config.toml
model = "image classifier"
dataset = "photos of plants and fungi (iNaturalist)"
train_examples = 90422
image_size = 24
crop_scale_min = 1
horizontal_flip = true
translate = 0.06
color_jitter = 0.2
targets = ["class", "order", "species"]
num_classes = [11, 54, 500]
arch = "vit"
norm = "layernorm"
norm_position = "sandwich"
hidden_act = "relu"
mlp_ratio = 6
head_dim = 32
fused_qkv = false
bias = "all"
qk_norm = true
parallel_block = false
dropout = 0.05
inner_norm = false
patch_size = [2, 2]
layers = 8
width = 256
positions = "rope"
pooling = "class_token"
loss = "cross_entropy"
init = "lecun_normal"
optimizer = "nadamw"
learning_rate = 0.0014
beta1 = 0.9
beta2 = 0.98
eps = 1e-06
cautious_weight_decay = true
max_steps = 14200
batch_size = 128
epochs = 20.1
lr_schedule = "cosine"
final_lr_fraction = 0
warmup_steps = 710
weight_decay = 0.0
Rows from block 3, named by matrix and row number. Rows with one number belong to one attention dimension. Each number is 50 + 10 x the weight over the matrix's rms, rounded and kept within 0 to 99. All counts start at 0.
# q: attention query (model.blocks.3.attn.q.weight, 256x256), inputs 0-127
# k: attention key (model.blocks.3.attn.k.weight, 256x256), inputs 0-127
q.70:62 69 33 46 41 59 37 49 52 87 53 42 36 37 62 67 64 59 40 59 32 62 24 42 64 52 46 57 35 41 48 51 33 51 63 64 39 39 34 52 66 48 48 58 40 52 42 33 60 54 54 52 51 42 47 48 52 55 41 49 79 44 33 59 59 57 30 49 48 45 55 53 46 27 55 54 52 43 56 60 71 40 63 61 60 57 63 57 39 61 42 42 58 35 53 61 57 63 50 42 26 83 55 59 55 39 59 39 50 60 54 46 44 43 55 56 65 61 51 39 44 54 35 36 37 42 39 60
q.71:45 37 45 63 52 45 65 56 60 36 48 30 69 72 34 29 46 29 55 49 64 49 72 68 28 52 56 29 48 61 57 47 83 42 32 43 59 63 58 27 48 44 73 39 85 34 57 61 13 34 53 45 49 43 61 55 58 33 37 55 26 49 78 33 41 46 54 52 48 73 52 63 42 63 32 50 53 57 35 33 31 56 39 42 32 46 45 43 41 49 49 40 44 49 48 56 46 35 42 65 62 26 48 46 39 48 43 54 42 46 50 57 56 45 59 44 41 30 47 62 56 57 59 53 60 48 55 41
q.72:45 59 40 58 56 56 46 44 55 46 58 55 29 43 60 50 39 35 39 63 60 49 54 44 34 49 51 51 54 48 56 52 54 57 53 49 57 48 40 44 25 46 33 27 40 47 41 42 44 29 43 58 48 38 61 29 52 54 52 51 60 56 49 51 37 53 51 58 60 44 64 55 49 55 45 49 41 57 54 48 47 42 46 63 49 48 53 42 38 51 32 58 67 55 41 60 54 45 50 39 48 51 53 48 58 41 60 45 43 46 53 40 54 42 55 44 50 50 48 63 58 47 56 57 48 48 48 50
q.73:56 63 58 41 47 50 63 30 32 31 39 60 45 59 52 45 56 50 50 38 55 51 44 43 46 47 46 66 47 56 60 45 38 50 43 37 57 53 45 44 59 61 49 50 65 36 45 52 37 36 56 48 50 47 49 51 64 54 37 50 46 44 54 35 53 61 56 38 45 47 52 48 50 50 61 50 59 50 47 51 28 57 57 34 51 43 52 53 48 44 60 40 54 57 45 45 50 47 39 51 74 49 51 54 48 49 32 40 52 36 44 43 69 61 62 43 48 45 53 44 50 45 58 45 56 44 46 71
q.74:58 54 42 43 50 68 32 61 33 41 46 46 58 51 54 56 43 48 36 39 51 42 58 46 35 56 46 42 52 42 36 62 50 42 70 30 53 51 48 57 43 75 51 50 41 59 45 50 49 59 30 51 69 44 54 54 52 57 53 44 50 48 61 54 40 60 50 44 58 55 44 46 69 45 53 50 58 48 30 58 39 31 58 53 39 64 61 51 47 47 45 49 58 53 49 48 37 45 59 40 60 55 34 40 55 38 46 53 60 41 35 45 62 46 44 43 52 65 57 58 62 51 52 39 37 66 48 62
q.75:53 49 41 46 51 50 40 69 51 72 42 46 61 45 63 58 28 56 49 55 40 44 35 60 51 69 44 57 58 53 38 60 53 59 41 39 61 49 58 40 42 63 43 68 58 50 47 44 41 63 39 32 52 56 41 65 39 59 61 56 41 52 38 63 56 52 40 60 59 45 56 58 59 29 44 40 55 39 56 60 67 51 64 50 63 57 72 50 43 61 62 51 63 52 50 69 61 41 45 48 45 70 60 36 61 53 50 54 52 44 53 58 49 48 51 49 52 51 59 66 55 43 17 49 48 62 44 42
q.76:49 42 59 62 37 56 57 69 39 47 37 66 60 57 39 42 37 57 71 50 49 59 47 62 49 56 39 38 50 44 57 46 56 60 52 61 50 65 58 49 51 47 63 55 45 31 57 67 51 59 61 41 51 40 52 41 51 48 41 47 48 55 47 36 38 50 44 58 51 64 55 43 50 68 64 39 44 60 40 50 52 57 43 56 55 49 53 37 42 50 49 51 59 49 41 52 45 65 35 61 62 43 50 33 43 61 43 49 52 49 40 61 48 75 60 34 46 36 63 51 35 47 50 59 42 54 63 46
q.77:46 35 55 64 59 53 63 54 62 34 59 50 62 52 35 47 52 35 51 52 56 52 71 52 50 56 61 36 63 51 45 47 65 38 40 37 53 58 66 47 47 59 60 38 63 39 43 53 34 31 49 55 46 46 51 55 40 50 55 53 42 50 55 49 61 60 53 45 51 44 43 49 39 60 40 67 52 52 38 44 31 62 30 49 43 43 41 66 46 53 48 55 49 59 48 65 53 46 60 70 70 27 45 37 41 51 49 46 40 51 35 51 51 39 48 45 48 38 42 52 41 50 69 54 68 50 63 39
q.78:57 52 55 47 44 47 44 46 49 43 46 43 51 43 59 42 40 54 54 51 38 40 53 60 61 50 60 45 63 39 51 56 64 36 32 39 42 60 61 40 50 45 59 57 60 55 45 47 51 39 39 53 52 55 45 54 29 54 63 51 55 40 55 50 65 55 50 47 49 51 49 54 41 49 25 51 49 46 43 64 55 49 27 57 63 53 50 51 49 55 50 63 35 52 69 58 51 44 42 47 59 40 65 65 49 49 62 64 43 44 48 57 25 41 49 56 45 39 48 28 36 29 55 57 48 54 60 34
q.79:49 55 60 51 49 36 47 66 45 36 37 47 59 54 46 31 23 46 52 47 39 38 65 70 44 59 69 39 61 69 53 51 75 28 30 40 50 56 58 42 51 38 55 50 59 50 59 55 50 36 42 52 58 61 54 43 50 47 68 57 40 57 64 27 58 44 45 49 56 47 48 64 33 56 40 68 56 49 49 37 56 63 38 62 41 49 55 46 58 52 62 59 38 64 52 58 64 45 44 48 75 36 62 58 44 49 47 65 60 45 34 56 30 50 56 46 57 35 50 35 53 49 44 54 56 63 57 28
q.80:27 47 44 53 54 38 66 33 64 54 60 42 55 40 37 37 64 34 51 48 59 60 59 54 46 50 59 53 50 55 68 31 42 70 59 55 33 41 47 40 40 27 44 26 40 62 41 57 50 49 61 55 52 56 57 48 52 45 45 50 68 47 55 61 68 55 49 69 43 50 70 57 59 78 48 50 41 50 52 62 47 67 39 53 51 43 37 42 61 34 70 44 52 46 51 45 26 55 64 54 59 44 47 41 29 59 52 55 48 42 60 18 70 57 36 48 40 46 51 33 52 59 53 56 52 48 54 44
q.81:50 26 44 26 20 73 39 63 48 44 41 55 61 55 61 55 28 57 56 39 69 59 65 61 70 47 25 68 61 45 20 41 38 36 52 40 50 54 20 54 56 52 52 46 51 66 66 58 56 74 58 61 76 57 22 45 24 53 61 63 55 35 54 45 61 51 48 56 59 67 29 62 68 39 59 51 29 52 43 67 58 52 43 54 68 49 58 58 45 55 44 68 61 44 72 50 50 27 55 57 57 36 49 40 65 46 58 46 36 70 31 66 37 61 45 40 45 51 44 55 51 48 26 50 50 46 42 43
k.70:69 59 63 61 54 37 53 50 54 46 48 47 37 56 28 40 48 45 37 59 44 47 41 55 32 54 57 29 52 32 49 61 52 42 55 41 56 65 67 65 54 63 60 59 46 29 57 65 51 66 45 50 35 44 50 50 43 39 34 47 35 60 48 46 38 44 58 57 46 59 64 53 57 54 51 32 46 57 46 33 48 44 63 51 31 55 69 49 63 48 66 41 50 54 58 49 71 38 41 42 61 39 49 34 54 49 38 41 45 55 62 56 52 53 47 57 48 47 49 68 52 64 61 42 50 41 44 52
k.71:30 39 46 36 56 67 47 47 59 59 58 45 77 41 70 31 45 57 57 56 69 52 68 50 44 38 49 59 48 58 40 49 31 42 42 64 37 35 31 37 51 36 60 48 47 62 47 27 57 40 57 50 63 66 53 44 53 51 64 47 47 54 45 62 70 44 43 40 57 46 38 54 52 41 44 63 45 41 40 58 50 55 33 72 70 34 63 36 43 46 26 46 39 50 39 82 36 69 58 52 46 44 47 50 40 47 58 59 38 50 39 42 40 54 54 45 63 48 58 24 47 37 49 64 37 54 68 51
k.72:44 37 58 50 59 39 62 47 57 42 46 52 61 57 45 45 38 64 54 44 61 53 56 43 50 57 52 37 39 57 50 63 43 60 54 42 56 49 53 42 51 59 57 46 55 56 47 60 41 55 58 58 66 46 56 53 53 62 59 46 41 55 52 57 53 61 44 43 58 57 30 47 42 56 43 63 51 61 48 51 45 56 37 49 64 36 41 42 57 27 47 63 41 51 57 54 47 49 70 44 55 34 58 49 33 38 46 45 42 48 30 53 42 43 66 58 33 42 53 44 57 62 53 44 49 52 48 57
k.73:54 38 47 57 57 46 45 49 43 52 45 46 49 56 56 48 52 67 48 53 57 48 37 51 49 52 54 44 61 54 67 57 60 49 53 54 49 54 50 46 44 50 50 66 46 57 64 35 47 36 53 54 47 50 44 55 36 42 59 46 40 47 51 48 52 35 49 64 53 44 51 49 40 56 48 33 53 38 41 44 54 39 55 53 60 49 52 44 43 49 45 61 41 46 46 44 55 64 46 59 69 47 55 49 50 36 49 58 45 47 48 52 44 38 45 61 67 45 51 44 44 42 56 57 52 46 52 47
k.74:36 52 63 76 68 46 47 37 57 50 59 51 45 57 57 38 47 40 54 53 55 63 51 47 44 49 54 42 64 47 63 38 49 46 58 58 44 57 49 52 59 39 36 34 53 43 42 60 72 52 59 43 63 43 52 29 55 46 54 58 53 66 54 46 62 52 45 61 60 61 47 37 52 57 48 41 44 59 50 42 54 68 45 42 39 47 39 41 48 50 70 57 54 36 53 35 30 59 54 49 58 36 40 45 38 58 64 55 30 56 39 64 38 51 40 58 40 42 42 44 62 47 59 58 54 44 51 49
k.75:42 56 57 58 61 46 50 43 43 43 49 54 55 45 52 57 62 51 41 63 62 39 43 57 22 51 47 18 45 42 57 65 51 53 51 57 47 80 53 50 46 51 49 62 56 58 40 44 50 50 51 52 40 50 53 51 66 54 41 45 46 57 41 50 45 53 60 61 50 46 48 32 38 50 48 39 58 67 49 43 29 55 45 50 51 54 41 37 68 34 52 38 47 47 51 50 52 58 68 45 51 45 58 51 47 39 60 56 52 57 55 55 54 45 46 51 57 47 44 49 55 50 58 43 55 52 53 70
k.76:55 50 38 34 42 59 40 53 43 41 49 63 57 42 51 56 41 67 51 51 57 54 49 53 73 58 32 50 39 65 40 47 62 57 46 58 55 56 39 52 50 60 54 43 47 44 60 44 43 64 52 55 47 56 45 54 52 44 58 51 37 60 37 56 40 51 52 67 50 57 46 54 40 55 31 50 50 45 46 49 53 62 51 57 49 32 57 54 40 65 47 66 47 74 56 41 58 33 53 66 66 48 43 45 52 48 46 54 53 49 52 45 47 46 64 61 54 63 51 55 29 60 45 54 55 57 57 32
k.77:28 41 29 32 63 52 52 52 58 50 62 49 65 50 67 42 55 40 65 46 45 58 62 55 53 39 56 54 57 60 56 41 38 47 49 48 35 36 47 49 48 27 49 55 42 65 37 32 50 41 50 38 63 41 68 38 58 55 65 38 56 55 46 60 66 48 26 40 58 59 36 44 51 57 53 67 43 48 55 57 53 63 40 53 72 43 45 29 56 44 35 51 60 49 35 68 19 53 60 62 46 52 59 46 41 52 74 64 42 65 40 56 50 46 56 30 57 34 48 37 48 44 59 66 42 45 53 48
k.78:40 48 40 64 57 43 50 44 53 50 47 50 43 61 54 42 54 48 49 42 40 44 57 60 46 59 56 44 64 42 34 63 65 52 70 49 55 65 64 52 41 47 59 52 56 47 57 61 56 57 55 39 61 35 53 42 44 36 57 40 36 70 50 56 64 43 48 57 53 46 67 53 52 49 46 37 73 58 46 46 48 62 32 64 54 49 62 43 55 59 68 56 51 60 42 47 59 54 48 54 40 42 50 48 51 52 35 40 56 57 51 52 38 53 31 53 48 58 78 60 40 29 53 60 47 56 61 50
k.79:50 35 35 63 72 62 63 51 67 51 39 46 70 56 53 51 56 42 64 43 39 54 56 48 52 62 57 62 60 48 35 53 65 50 62 51 45 36 56 28 37 44 50 49 52 47 46 39 48 41 44 39 62 64 48 41 51 45 63 48 38 61 56 62 58 55 39 57 53 50 65 50 48 45 47 47 51 42 59 57 62 49 39 52 57 49 51 58 52 52 54 48 56 55 59 73 33 66 49 55 49 35 53 60 41 50 47 53 48 50 56 41 32 38 29 51 51 46 58 46 41 28 60 71 53 61 62 40
k.80:64 49 52 43 57 62 38 60 48 51 38 38 49 47 57 43 34 62 50 49 34 45 63 47 59 49 43 45 45 45 48 55 52 46 40 24 46 44 58 59 69 30 47 47 39 71 68 43 45 44 56 50 44 41 53 48 64 50 68 36 46 31 53 54 37 40 41 47 44 43 38 51 64 54 51 64 48 53 36 61 67 40 49 61 65 35 70 51 50 41 55 56 52 56 59 42 51 27 57 45 60 50 62 60 46 39 48 58 46 53 52 47 52 58 48 56 49 66 34 56 63 47 46 59 36 50 51 47
k.81:45 72 45 43 37 53 56 46 52 39 51 58 39 49 57 59 65 59 39 50 22 34 49 65 57 45 61 81 40 71 53 44 55 52 33 48 45 39 46 45 48 42 52 49 47 44 59 58 65 41 51 43 43 53 53 63 44 62 38 58 62 41 63 40 49 54 54 43 53 38 54 62 34 47 49 63 51 54 61 27 51 34 61 43 35 68 34 54 50 54 38 52 43 42 44 50 72 51 44 37 52 50 46 78 46 45 55 42 31 33 61 60 51 70 58 38 66 66 49 47 45 55 48 30 68 48 50 50