config.yaml
model: "image classifier"
dataset: "photos of plants and fungi (iNaturalist)"
train_examples: 90422
image_size: 24
crop_scale_min: 1
horizontal_flip: true
translate: 0.06
color_jitter: 0.2
targets: ["class", "order", "species"]
num_classes: [11, 54, 500]
arch: "vit"
norm: "layernorm"
norm_position: "sandwich"
activation: "relu"
mlp_ratio: 6
head_dim: 32
fused_qkv: false
bias: "all"
qk_norm: true
parallel_block: false
dropout: 0.05
inner_norm: false
patch_size: [2, 2]
layers: 8
width: 256
positions: "rope"
pooling: "class_token"
loss: "cross_entropy"
init: "lecun_normal"
optimizer: "nadamw"
lr: 0.0014
beta1: 0.9
beta2: 0.98
eps: 1e-06
cautious_weight_decay: true
steps: 14200
batch_size: 128
epochs: 20.1
lr_schedule: "cosine"
final_lr_fraction: 0
warmup_steps: 710
weight_decay: 0.0
Rows from block 2, named by matrix and row number. Rows with one number belong to one attention dimension. Each number is 128 + 32 x the weight over its row's rms, rounded and kept within 0 to 255. All counts start at 0. Numbers have three digits each. After the name is the row's rms in percent of the matrix's.
# v: attention value (model.blocks.2.attn.v.weight, 256x256), inputs 86-171
# proj: attention output (model.blocks.2.attn.proj.weight, 256x256, transposed), outputs 86-171
v.185 094:157174103122125133157115179143134195148124151105108109136147096102050111121197148120120074158085113120098134139130102140132101121057204097120152140090108149108179097127148130152116150129136066142136169204147121121101149165103073095100077140186064168145101086
proj.185 096:102131134141123182118165057197082186135179111099110132106112097061139161196158086125104139094078180156124098106133154123164125178173138164097112112132142146108093135127135168100190093155142155107089108111114079173132074128105149174125193118104126099102123120
v.186 093:117126149144135155120124145150136156136116136068080081118136132168135104087095102177141080136140116144088130197206111128116119177068156097101177209097099126155162113131151132152162121153098098134044091170158125152109126091148134109181147141152097185142134166
proj.186 095:087098123139113140129142081171090093095114129120110129174123049121130135174155031150093116124118152073151133070112152139134166137160162191175070112122150112106119130134099136148136099085136079035156109081094107072132155175134173138082131086126138150116115149
v.187 097:093076047136052181099066148246093156114129108142126125164123162128107106082146116103135081096080068092096139142138127078101099104141147115094132222139050139163120152153171187133136182157119184127124141149052129105080089156128084069116107111124086154128160105
proj.187 099:138073073079172158193208093076105135090159096092171105088135177063124146146131073149149177093136158158122148143147122121122183131131097184139077087126147124068135095128173140104081110120166083157094125148074103170143106127112170095133156104112151141178158174
v.188 094:123105182112120123133130115179139155136136124125163117166153145095151114137098144159136066119145156148135122104128130159092113224124099148132071117142086143146106127119145110207156092165144102075194109158178125114149104159185140107076150146141089118118165149
proj.188 097:114160145110157220175170142114127074121162210136089065118084121150146168104121186148098083158125088150139119091136085083131187112134133056144176114141084105139127071106122131083124118086067176153075136108142195116219129182109112066112131135098171142136094094
v.189 101:125127108132132096149144132138097140144094069125161108126190135114113103147115177156115066158135205116120100173165123097079108175134157140113119149125060109118150119111116143136156119197129107148101106210172139128112106167142095096120194123169066179191220151
proj.189 101:089189176096133187109131051128095104139127180121085107144046057110141129154127102165105163103129120115106164056143115123106175174136169148126127115144127077147152116124128167107164109042102123120112115078137115104191146217085133095103131118126099131090068081
v.190 092:151135132084137076150091149133100186158101093128161119137130082138093144112173157093114107179147105091089132103102099083093113149092175109159148142109141117103120035078171125139111158166140127130110112056054124114114163163070123120154140140126133135150119111
proj.190 096:125153127142110179175115095177091099136188156110127158128152140051186150115127114168148173097080141188095039133132112131139140138193131171081134150136135098176143103152120138100199076118179137104115101104156117135144073159074113130146135159133079114104127085
v.191 098:136143079134108162126130150160113156115145113100139134106130123139150160088163072122077149165116139103095100173166105120136117089074186073143165213102139141149190084096133142096129175107104169133121107116105117117111094153119132117161160107032132172108139061
proj.191 100:124094100115127115149146124175131160124101080122128175107186143082121119145116149120128213075142164122126105128092145142172128145137113194110123074131140129115085148167162133121090090095175062134149092073058061165068120146107176127131140147176105154103118149
v.192 105:139112136130130095137129133136123169056112039167126082142197098114124144113078104102162114182193147035071105060166113124110103181092088121095184121118117094112146130080085165141118121148199130081158139104101127104163159129142157059117167147080071178086162148
proj.192 101:118124092120138130160098080139177110178064143169141088101142140156156083133073160162133126084092192112218150153115154180131158135119151103107115164168087151168099168081144161139165110130072143167162140093118136161097116084142081161111143084092161157116132150
v.193 095:140170104126127105101122152060111107173144109078118149087064160129160124104124119142137182132109172137144144145102139164162146095110143112158051059126147124098110123114166146145130084136149156177159191066178114042090153095164100172188122152092137106136107156
proj.193 096:136060162095078114111124185119167151098173107085125152124150098124105179170132136086128148134146091155134070096115158079067116152144110148178121079124106163153108118178099089150134128117149098123105094116152112137114127063174153107110116112150108111144137157
v.194 092:150163111113062127117145132125103175188071129112201157167125108056070077184158137122121134133132180103137124186103114127092149108159126142107090073114129138127136113120211156147127125134149155204112112074112133115028140149099133139143170115070131144170137198
proj.194 093:121098096157206137097124121130179117189154085156096139110143156184146171137076134133095197128164095153159133128126167134121103155088126108183124117158092137092155082131135136100195106171140168142161101160117162151148146108140098138107099101066100165121184141
v.195 105:093115125131133163059133099120130094165159161120083149083084144195142163134168133149107127123076077159120133110128138093151103110126170130142072138139125114148045122223102103086152142131100138144104078221115136188138101181091122172110100090168149061123131093
proj.195 102:149160137134132122151137155121092126025143133105162136177098114079100134115161112110145133173122109114073115158120112078144090115135113137164169156093193119103161180162126163146084132078106105117104178114116110099172171109135234131166126183145083106175124114
v.196 086:176169142190159141114132124118145087155117130084095075112147128119170154103125116138100178087166152136113177112088154175137085111093141102171122138114158159097223186149102091119148143073102140125094138106122107141136114063122123156104192154093177116121100117
proj.196 086:087154152089111118101104173131092191101237103106114187125104075073108137120166131114116099181135112080160096120159171119111118130165142160107159087084135124126137099137107138106133161161115112104119125182126158117149149164104099116110153129123090139101045135
v.197 098:114170149110120138064129155127179101225150164085124110126087188119107110155131113126107102096087137167119145125128119153175106136133187095109079053187113126149129140120156180091141093112113079113102123168128163080091100129120112130133070127146164106149142100
proj.197 098:125140089103154145143141134161089143073141117061166148138089095131113151172175146114129103132156077160050119147093098126130107161118093125107079103122187133145103121148142148173064144132203093130084168125104116104194122175114216119095096164142139135166118074
v.198 108:092115056151114165108116115099149104124154097112087129135146204171175127054095117172140137125107144155127116105164125172131106111066157092135103125177109122121098198156138089121140125106064123131097187141140149173114110160153115117160116130106173103112103084
proj.198 106:105151195108150100099096147163139130041167142108148142149114071066136105133176148088146150183137103114084115117135156092193096112179125176116172143085190102173170172164124116124050122156188139135139102150153111072176104106119225137123119147133102083166113080
v.199 123:140141152137149077186171134081155172137099066169144137131136086060106086126116171137091119175138145093125079145099121136130171137123099139147121150134102126129157044077158159123136091139220125100211159107137130089111171089159148100124139160098084168150125137
proj.199 114:140091069128065136226131098118124123170065128179116134146184136177156145142092107121101098123135174111152146124123150129099106150076162093103053119165061150107112130118131099118133070167070113111119080095152173089076146124117047103101159112136173147117137226
v.200 096:117128162112172149092132107144105104190136175085139113123065131151117083198099097095133148076067095139188125186082129110167140080163112136174061179121183100141163056137212104119141152061067165153134109144110106133119127076126122193109106135097144114139094159
proj.200 095:113120136130104117088133173071153161130138131169122100117120150162086180149113082115119123133159114177118125069115098080058151150116078103153173095114128151107117068110123161137099090102118115059143123102106166160115103182117136128083139129182079144111107170
v.201 085:084083171093106174162147137193157132071127088106154122110137113128138124094082114110151095139112091115147192099158079105127173113134086132116138166096149130163115126125156136100077146137172148132111099145119162167176157146141119121124128102103140135103153165
proj.201 084:146131125159127137189126079067155121161078204131116086134156205157147094149128114182117149124124156124133141105075124170130153099119160087155124189143088154084104163106183157106134127161146128147127144096094132147077097108104185156150106159140168143104153123
v.202 094:122116115100098121066132111108151097168077187090152190111108145077068091173150128123163157072071137150156157153107187143072133111172179130182044209160088107190123104151147142141116113068124158202105132108128112119027099177124126131078135159152138091123141146
proj.202 096:149114122174131115069140155104148168099151099131095123135119161119131104105123091131094206123118109161094074148145110072097130157121097119155120042121151170129161102117127139111131107107129126031049109170152157141153163128136224122145089138148113085183107149
v.203 093:128081111208128125123167124082184090137163161097106136154110157162135155076116113141172172130160108138160076114129141143126138131098129099192127110159107131109140203175129110144099105091129070107063165123133064111103158033162139124134108196167127123120109168
proj.203 094:070153134081055141128096153167126133101100128126120153110066072089111093145153123109164101136110111069074068140132156112149101125158101185141096150107130150168128147123117129114072171127100127125172116162107114168140136146090159086111092149152151161163163148
v.204 101:163165113094122129132092111127107130139135163120175124140131086109090140129159149114128150153163160162147147159064125078176126132156088162135144096052137159103153075088140171156095090158196103152152119105136117063119144114113140134180162146116107131174137236
proj.204 103:145121080083129169109164159103146124161134141167100130106163157204118178177095144173150143130106094141144172114112139126069146142045087102174147158179056114093093108130147124151160135120130162154151129103120152146038165077132035111090126117096133155108133158
v.205 092:163073160154108118123182139105053152152150111098139093150123145114159106130066117120134135154150208109104105162189142141187170224137098105120121063097134141082170122079133149155106104141146152116137186125151118111150143000155135129160129108092138172141144125
proj.205 098:104101097111122154113133155189100076112130138173090111127135072154157148097161167121114081058110068151154138082109112179136188086150131118120082152155088138154073119139152138184106086103137154176128090149069082183092079165132175125046142072083123128077164143
v.206 107:171120144113156166107129139137107103142116154062187117069126116143111109157207131108105174142164143133142118158105097108156140125120079139172118126075184135130189108107093099180102193081080122120114107067076161149164082102084146138126164125161164112161092131
proj.206 108:100151160121171142067131125090111171176161111137082139072078139126129149088113169161099091140099082153140129093117109114090142096130086074143202127140119079124145059080140146144153107096150166112168120118058169127124148150139070099114122136121098148067108126
v.207 103:099139150176142091165130110125079141139116103184185147176133107145201165217132126124101144104147116121105127031166096142092103162200181178147114084144142148144171088089074151099123082084121115071146097166137138129119144133122124142064128127116137114127109174
proj.207 103:095147066068179143159122092089088142115067138144133141200108076099104093090115147110140082172131138134157163171108157131094159157066127162145113148139118151110133183135151143146164188106113160120125162091071153165155111131077128112140167116135152179112152149
v.208 098:114078100095066143147093112145136106073083104123129165097129159134036119115140091088124124060121132125199147148107137107085103074111130127159180162129116125107115168180140074149108195091097178129127189087080112113088109131116121119147098196093148154127133093
proj.208 096:084103179169137090069109163137190123147192116146092157136104166157190118132131132099154189183126073125123073146172141115113140138182151125133201131112158153147148102133089102124124135157156168142198091146110128136154113135142118093160097162130132135163145071
v.209 088:077102160146152147152165119109138110197156100156083113141061112157157109151063157124153133141132096163120190121112160105147139131093138152197137187196120101184117097158109131115132172089031185081127062167103168138124101122156084145105120099087140132126135073
proj.209 093:132131107166109085169118082128097117040097180112159150185132171099121139116163148107081081145197181058098065098113118120095089089135143078118098092098165141115120135184117109127135093124129077074117184149109121096146154112135176128117162152177099131129082179
v.210 092:066105152121113158078099109166103113142135079105101119094105143143122104144108113161110103149136096103133134173192151099114131101080164075093150121119136091153110235128133101150105217143115075163105097173147166156129106138139157174149109103152200101118108152
proj.210 097:051158129114116127117124122150170134141144171110079083141058169108148139126168163102134082143120102111049119088121102130163129098190139128090152164117190077143134088118122173117084143137157078133136121180081083132142125178104220151169120164134093072108147070
v.211 089:169172155142114123073133104150063157193087122103171161164132138093128112161181141076097141164085112145120117106161073115119140164204166126075042064124161113114157098120131161106100052165101106159133083127125155138065162198070120107137133073158142141168155148
proj.211 089:146167079090213126160154144136093120104146114148114112120114055172127102097120146145133161071121110189174105187152119158122156178068116113122141100117164119115138146164133154160158169101178156124126151129120105095150153125134123138095108105119101123152155113
v.212 105:082151112167125106109126113067179149127161127092075090103098156105143181083124155134104141130112138107117148100139193172127079153099122133129065187181114123118104167134136123119173123114120162089142192144118108126130169144133115146122111179129144145107119043
proj.212 104:144143209086119127150119171175118135101144115104104129172124079100137139098138128154163167142146138168135113119121115118197136111142097146102133044089198127186107114125113090143082084115121053121106077132169129105155160116157166125117099173142127087159067155
v.213 099:174141149135117086124109162136155146153094113133173154130126136115073172185150145109130145114162092129131131088108074112087164107208161139172197146098109164141175136113135172130086125091095126118102114096107141087088141146107124085077107139124123179140102136
proj.213 101:104132095105150108107114090109138140199098078159109109101105144145164128091072144101149113121166151112108139135159149170079194143081133119081129116134125148123099133126121129130151177157177147110136164130083142160162055192082046118095109126099130199126130104
v.214 109:108123115141118143101129134144162073179082167138115185144119187134098120149168082100158132101079085170181113107083154118072112073150172125129137140193108149192119125171187122105139102075065081142066104101106126170080157220058120167164088119203143116100131070
proj.214 107:179149115138155121122117171124095162091147100090155141114110147092101132090140145142124152142146145141087106213175122107156088173144113156127152100125213151079185104133114170100102126134169169088117200167146161104223160115086169097151072195157112103179122092
v.215 100:137102146089167157075127116149127116166101184074087116073097119111125089122172101088123139131091099151178099140088137128138077132117078126152128222113156146156117144124160066153106211099087160115094105127052124131187113142108153139144174097121167077129147082
proj.215 102:098152169143145109089144159154148216193146135133105099117110134155146159077105151170133142125153133164117110112119093116076168104134136111151179110109147122126131054072132134113163064127128167072163128076141161149119136167172103146105120162109098119099087148
v.216 106:091122102137081124157089126137160179094055078161141156247193130111132146117123153145113080109156217060083132136157106127105130088073141119082114093111118126156144161144110124132075134137170179135111130180115136126061138173128116114089168158142072166096147151
proj.216 099:118130125150120147113150123164179081100117151118136100070120097060203060142138147123102158144109140130163125156135161174188145123173162190108149172168168135110165158120144105095148138157120130179128122132187123132129152070087158160178098133134140113120161081
v.217 097:085094122124143154155164135147168150109153144180099120141130118145148101076124114159142074160121087106089047135165097149117150133127130138078167148134094162162102132077134155086133098134144099099135106188187144109179124101159125080119091132172135150111145109
proj.217 100:157069083141083147169128079109096099125077175133158095142159121127138160146145109124099116095145127064100157175135107171141147125120153135053049143142105109125116185151140116113096193129097095153079154129132071126137088156121173119143141098147168175112156104
v.218 091:096099095099087104141065127189136158093146107128158148180169060137114141121142120111140066187138098095087115126164123130148048147134086134065144146091152153108105165143134094117121145170170133095086138166139125138154171181102136098092129100144061139126149169
proj.218 089:134152147144160171141140096119164097129072148137117058087111137138112090090128136139184168064091172188160168146117197144167151093112119120110148194157139089169139128084130122107163096110123148160167106137171155126101116083160113095160096201118172138146139151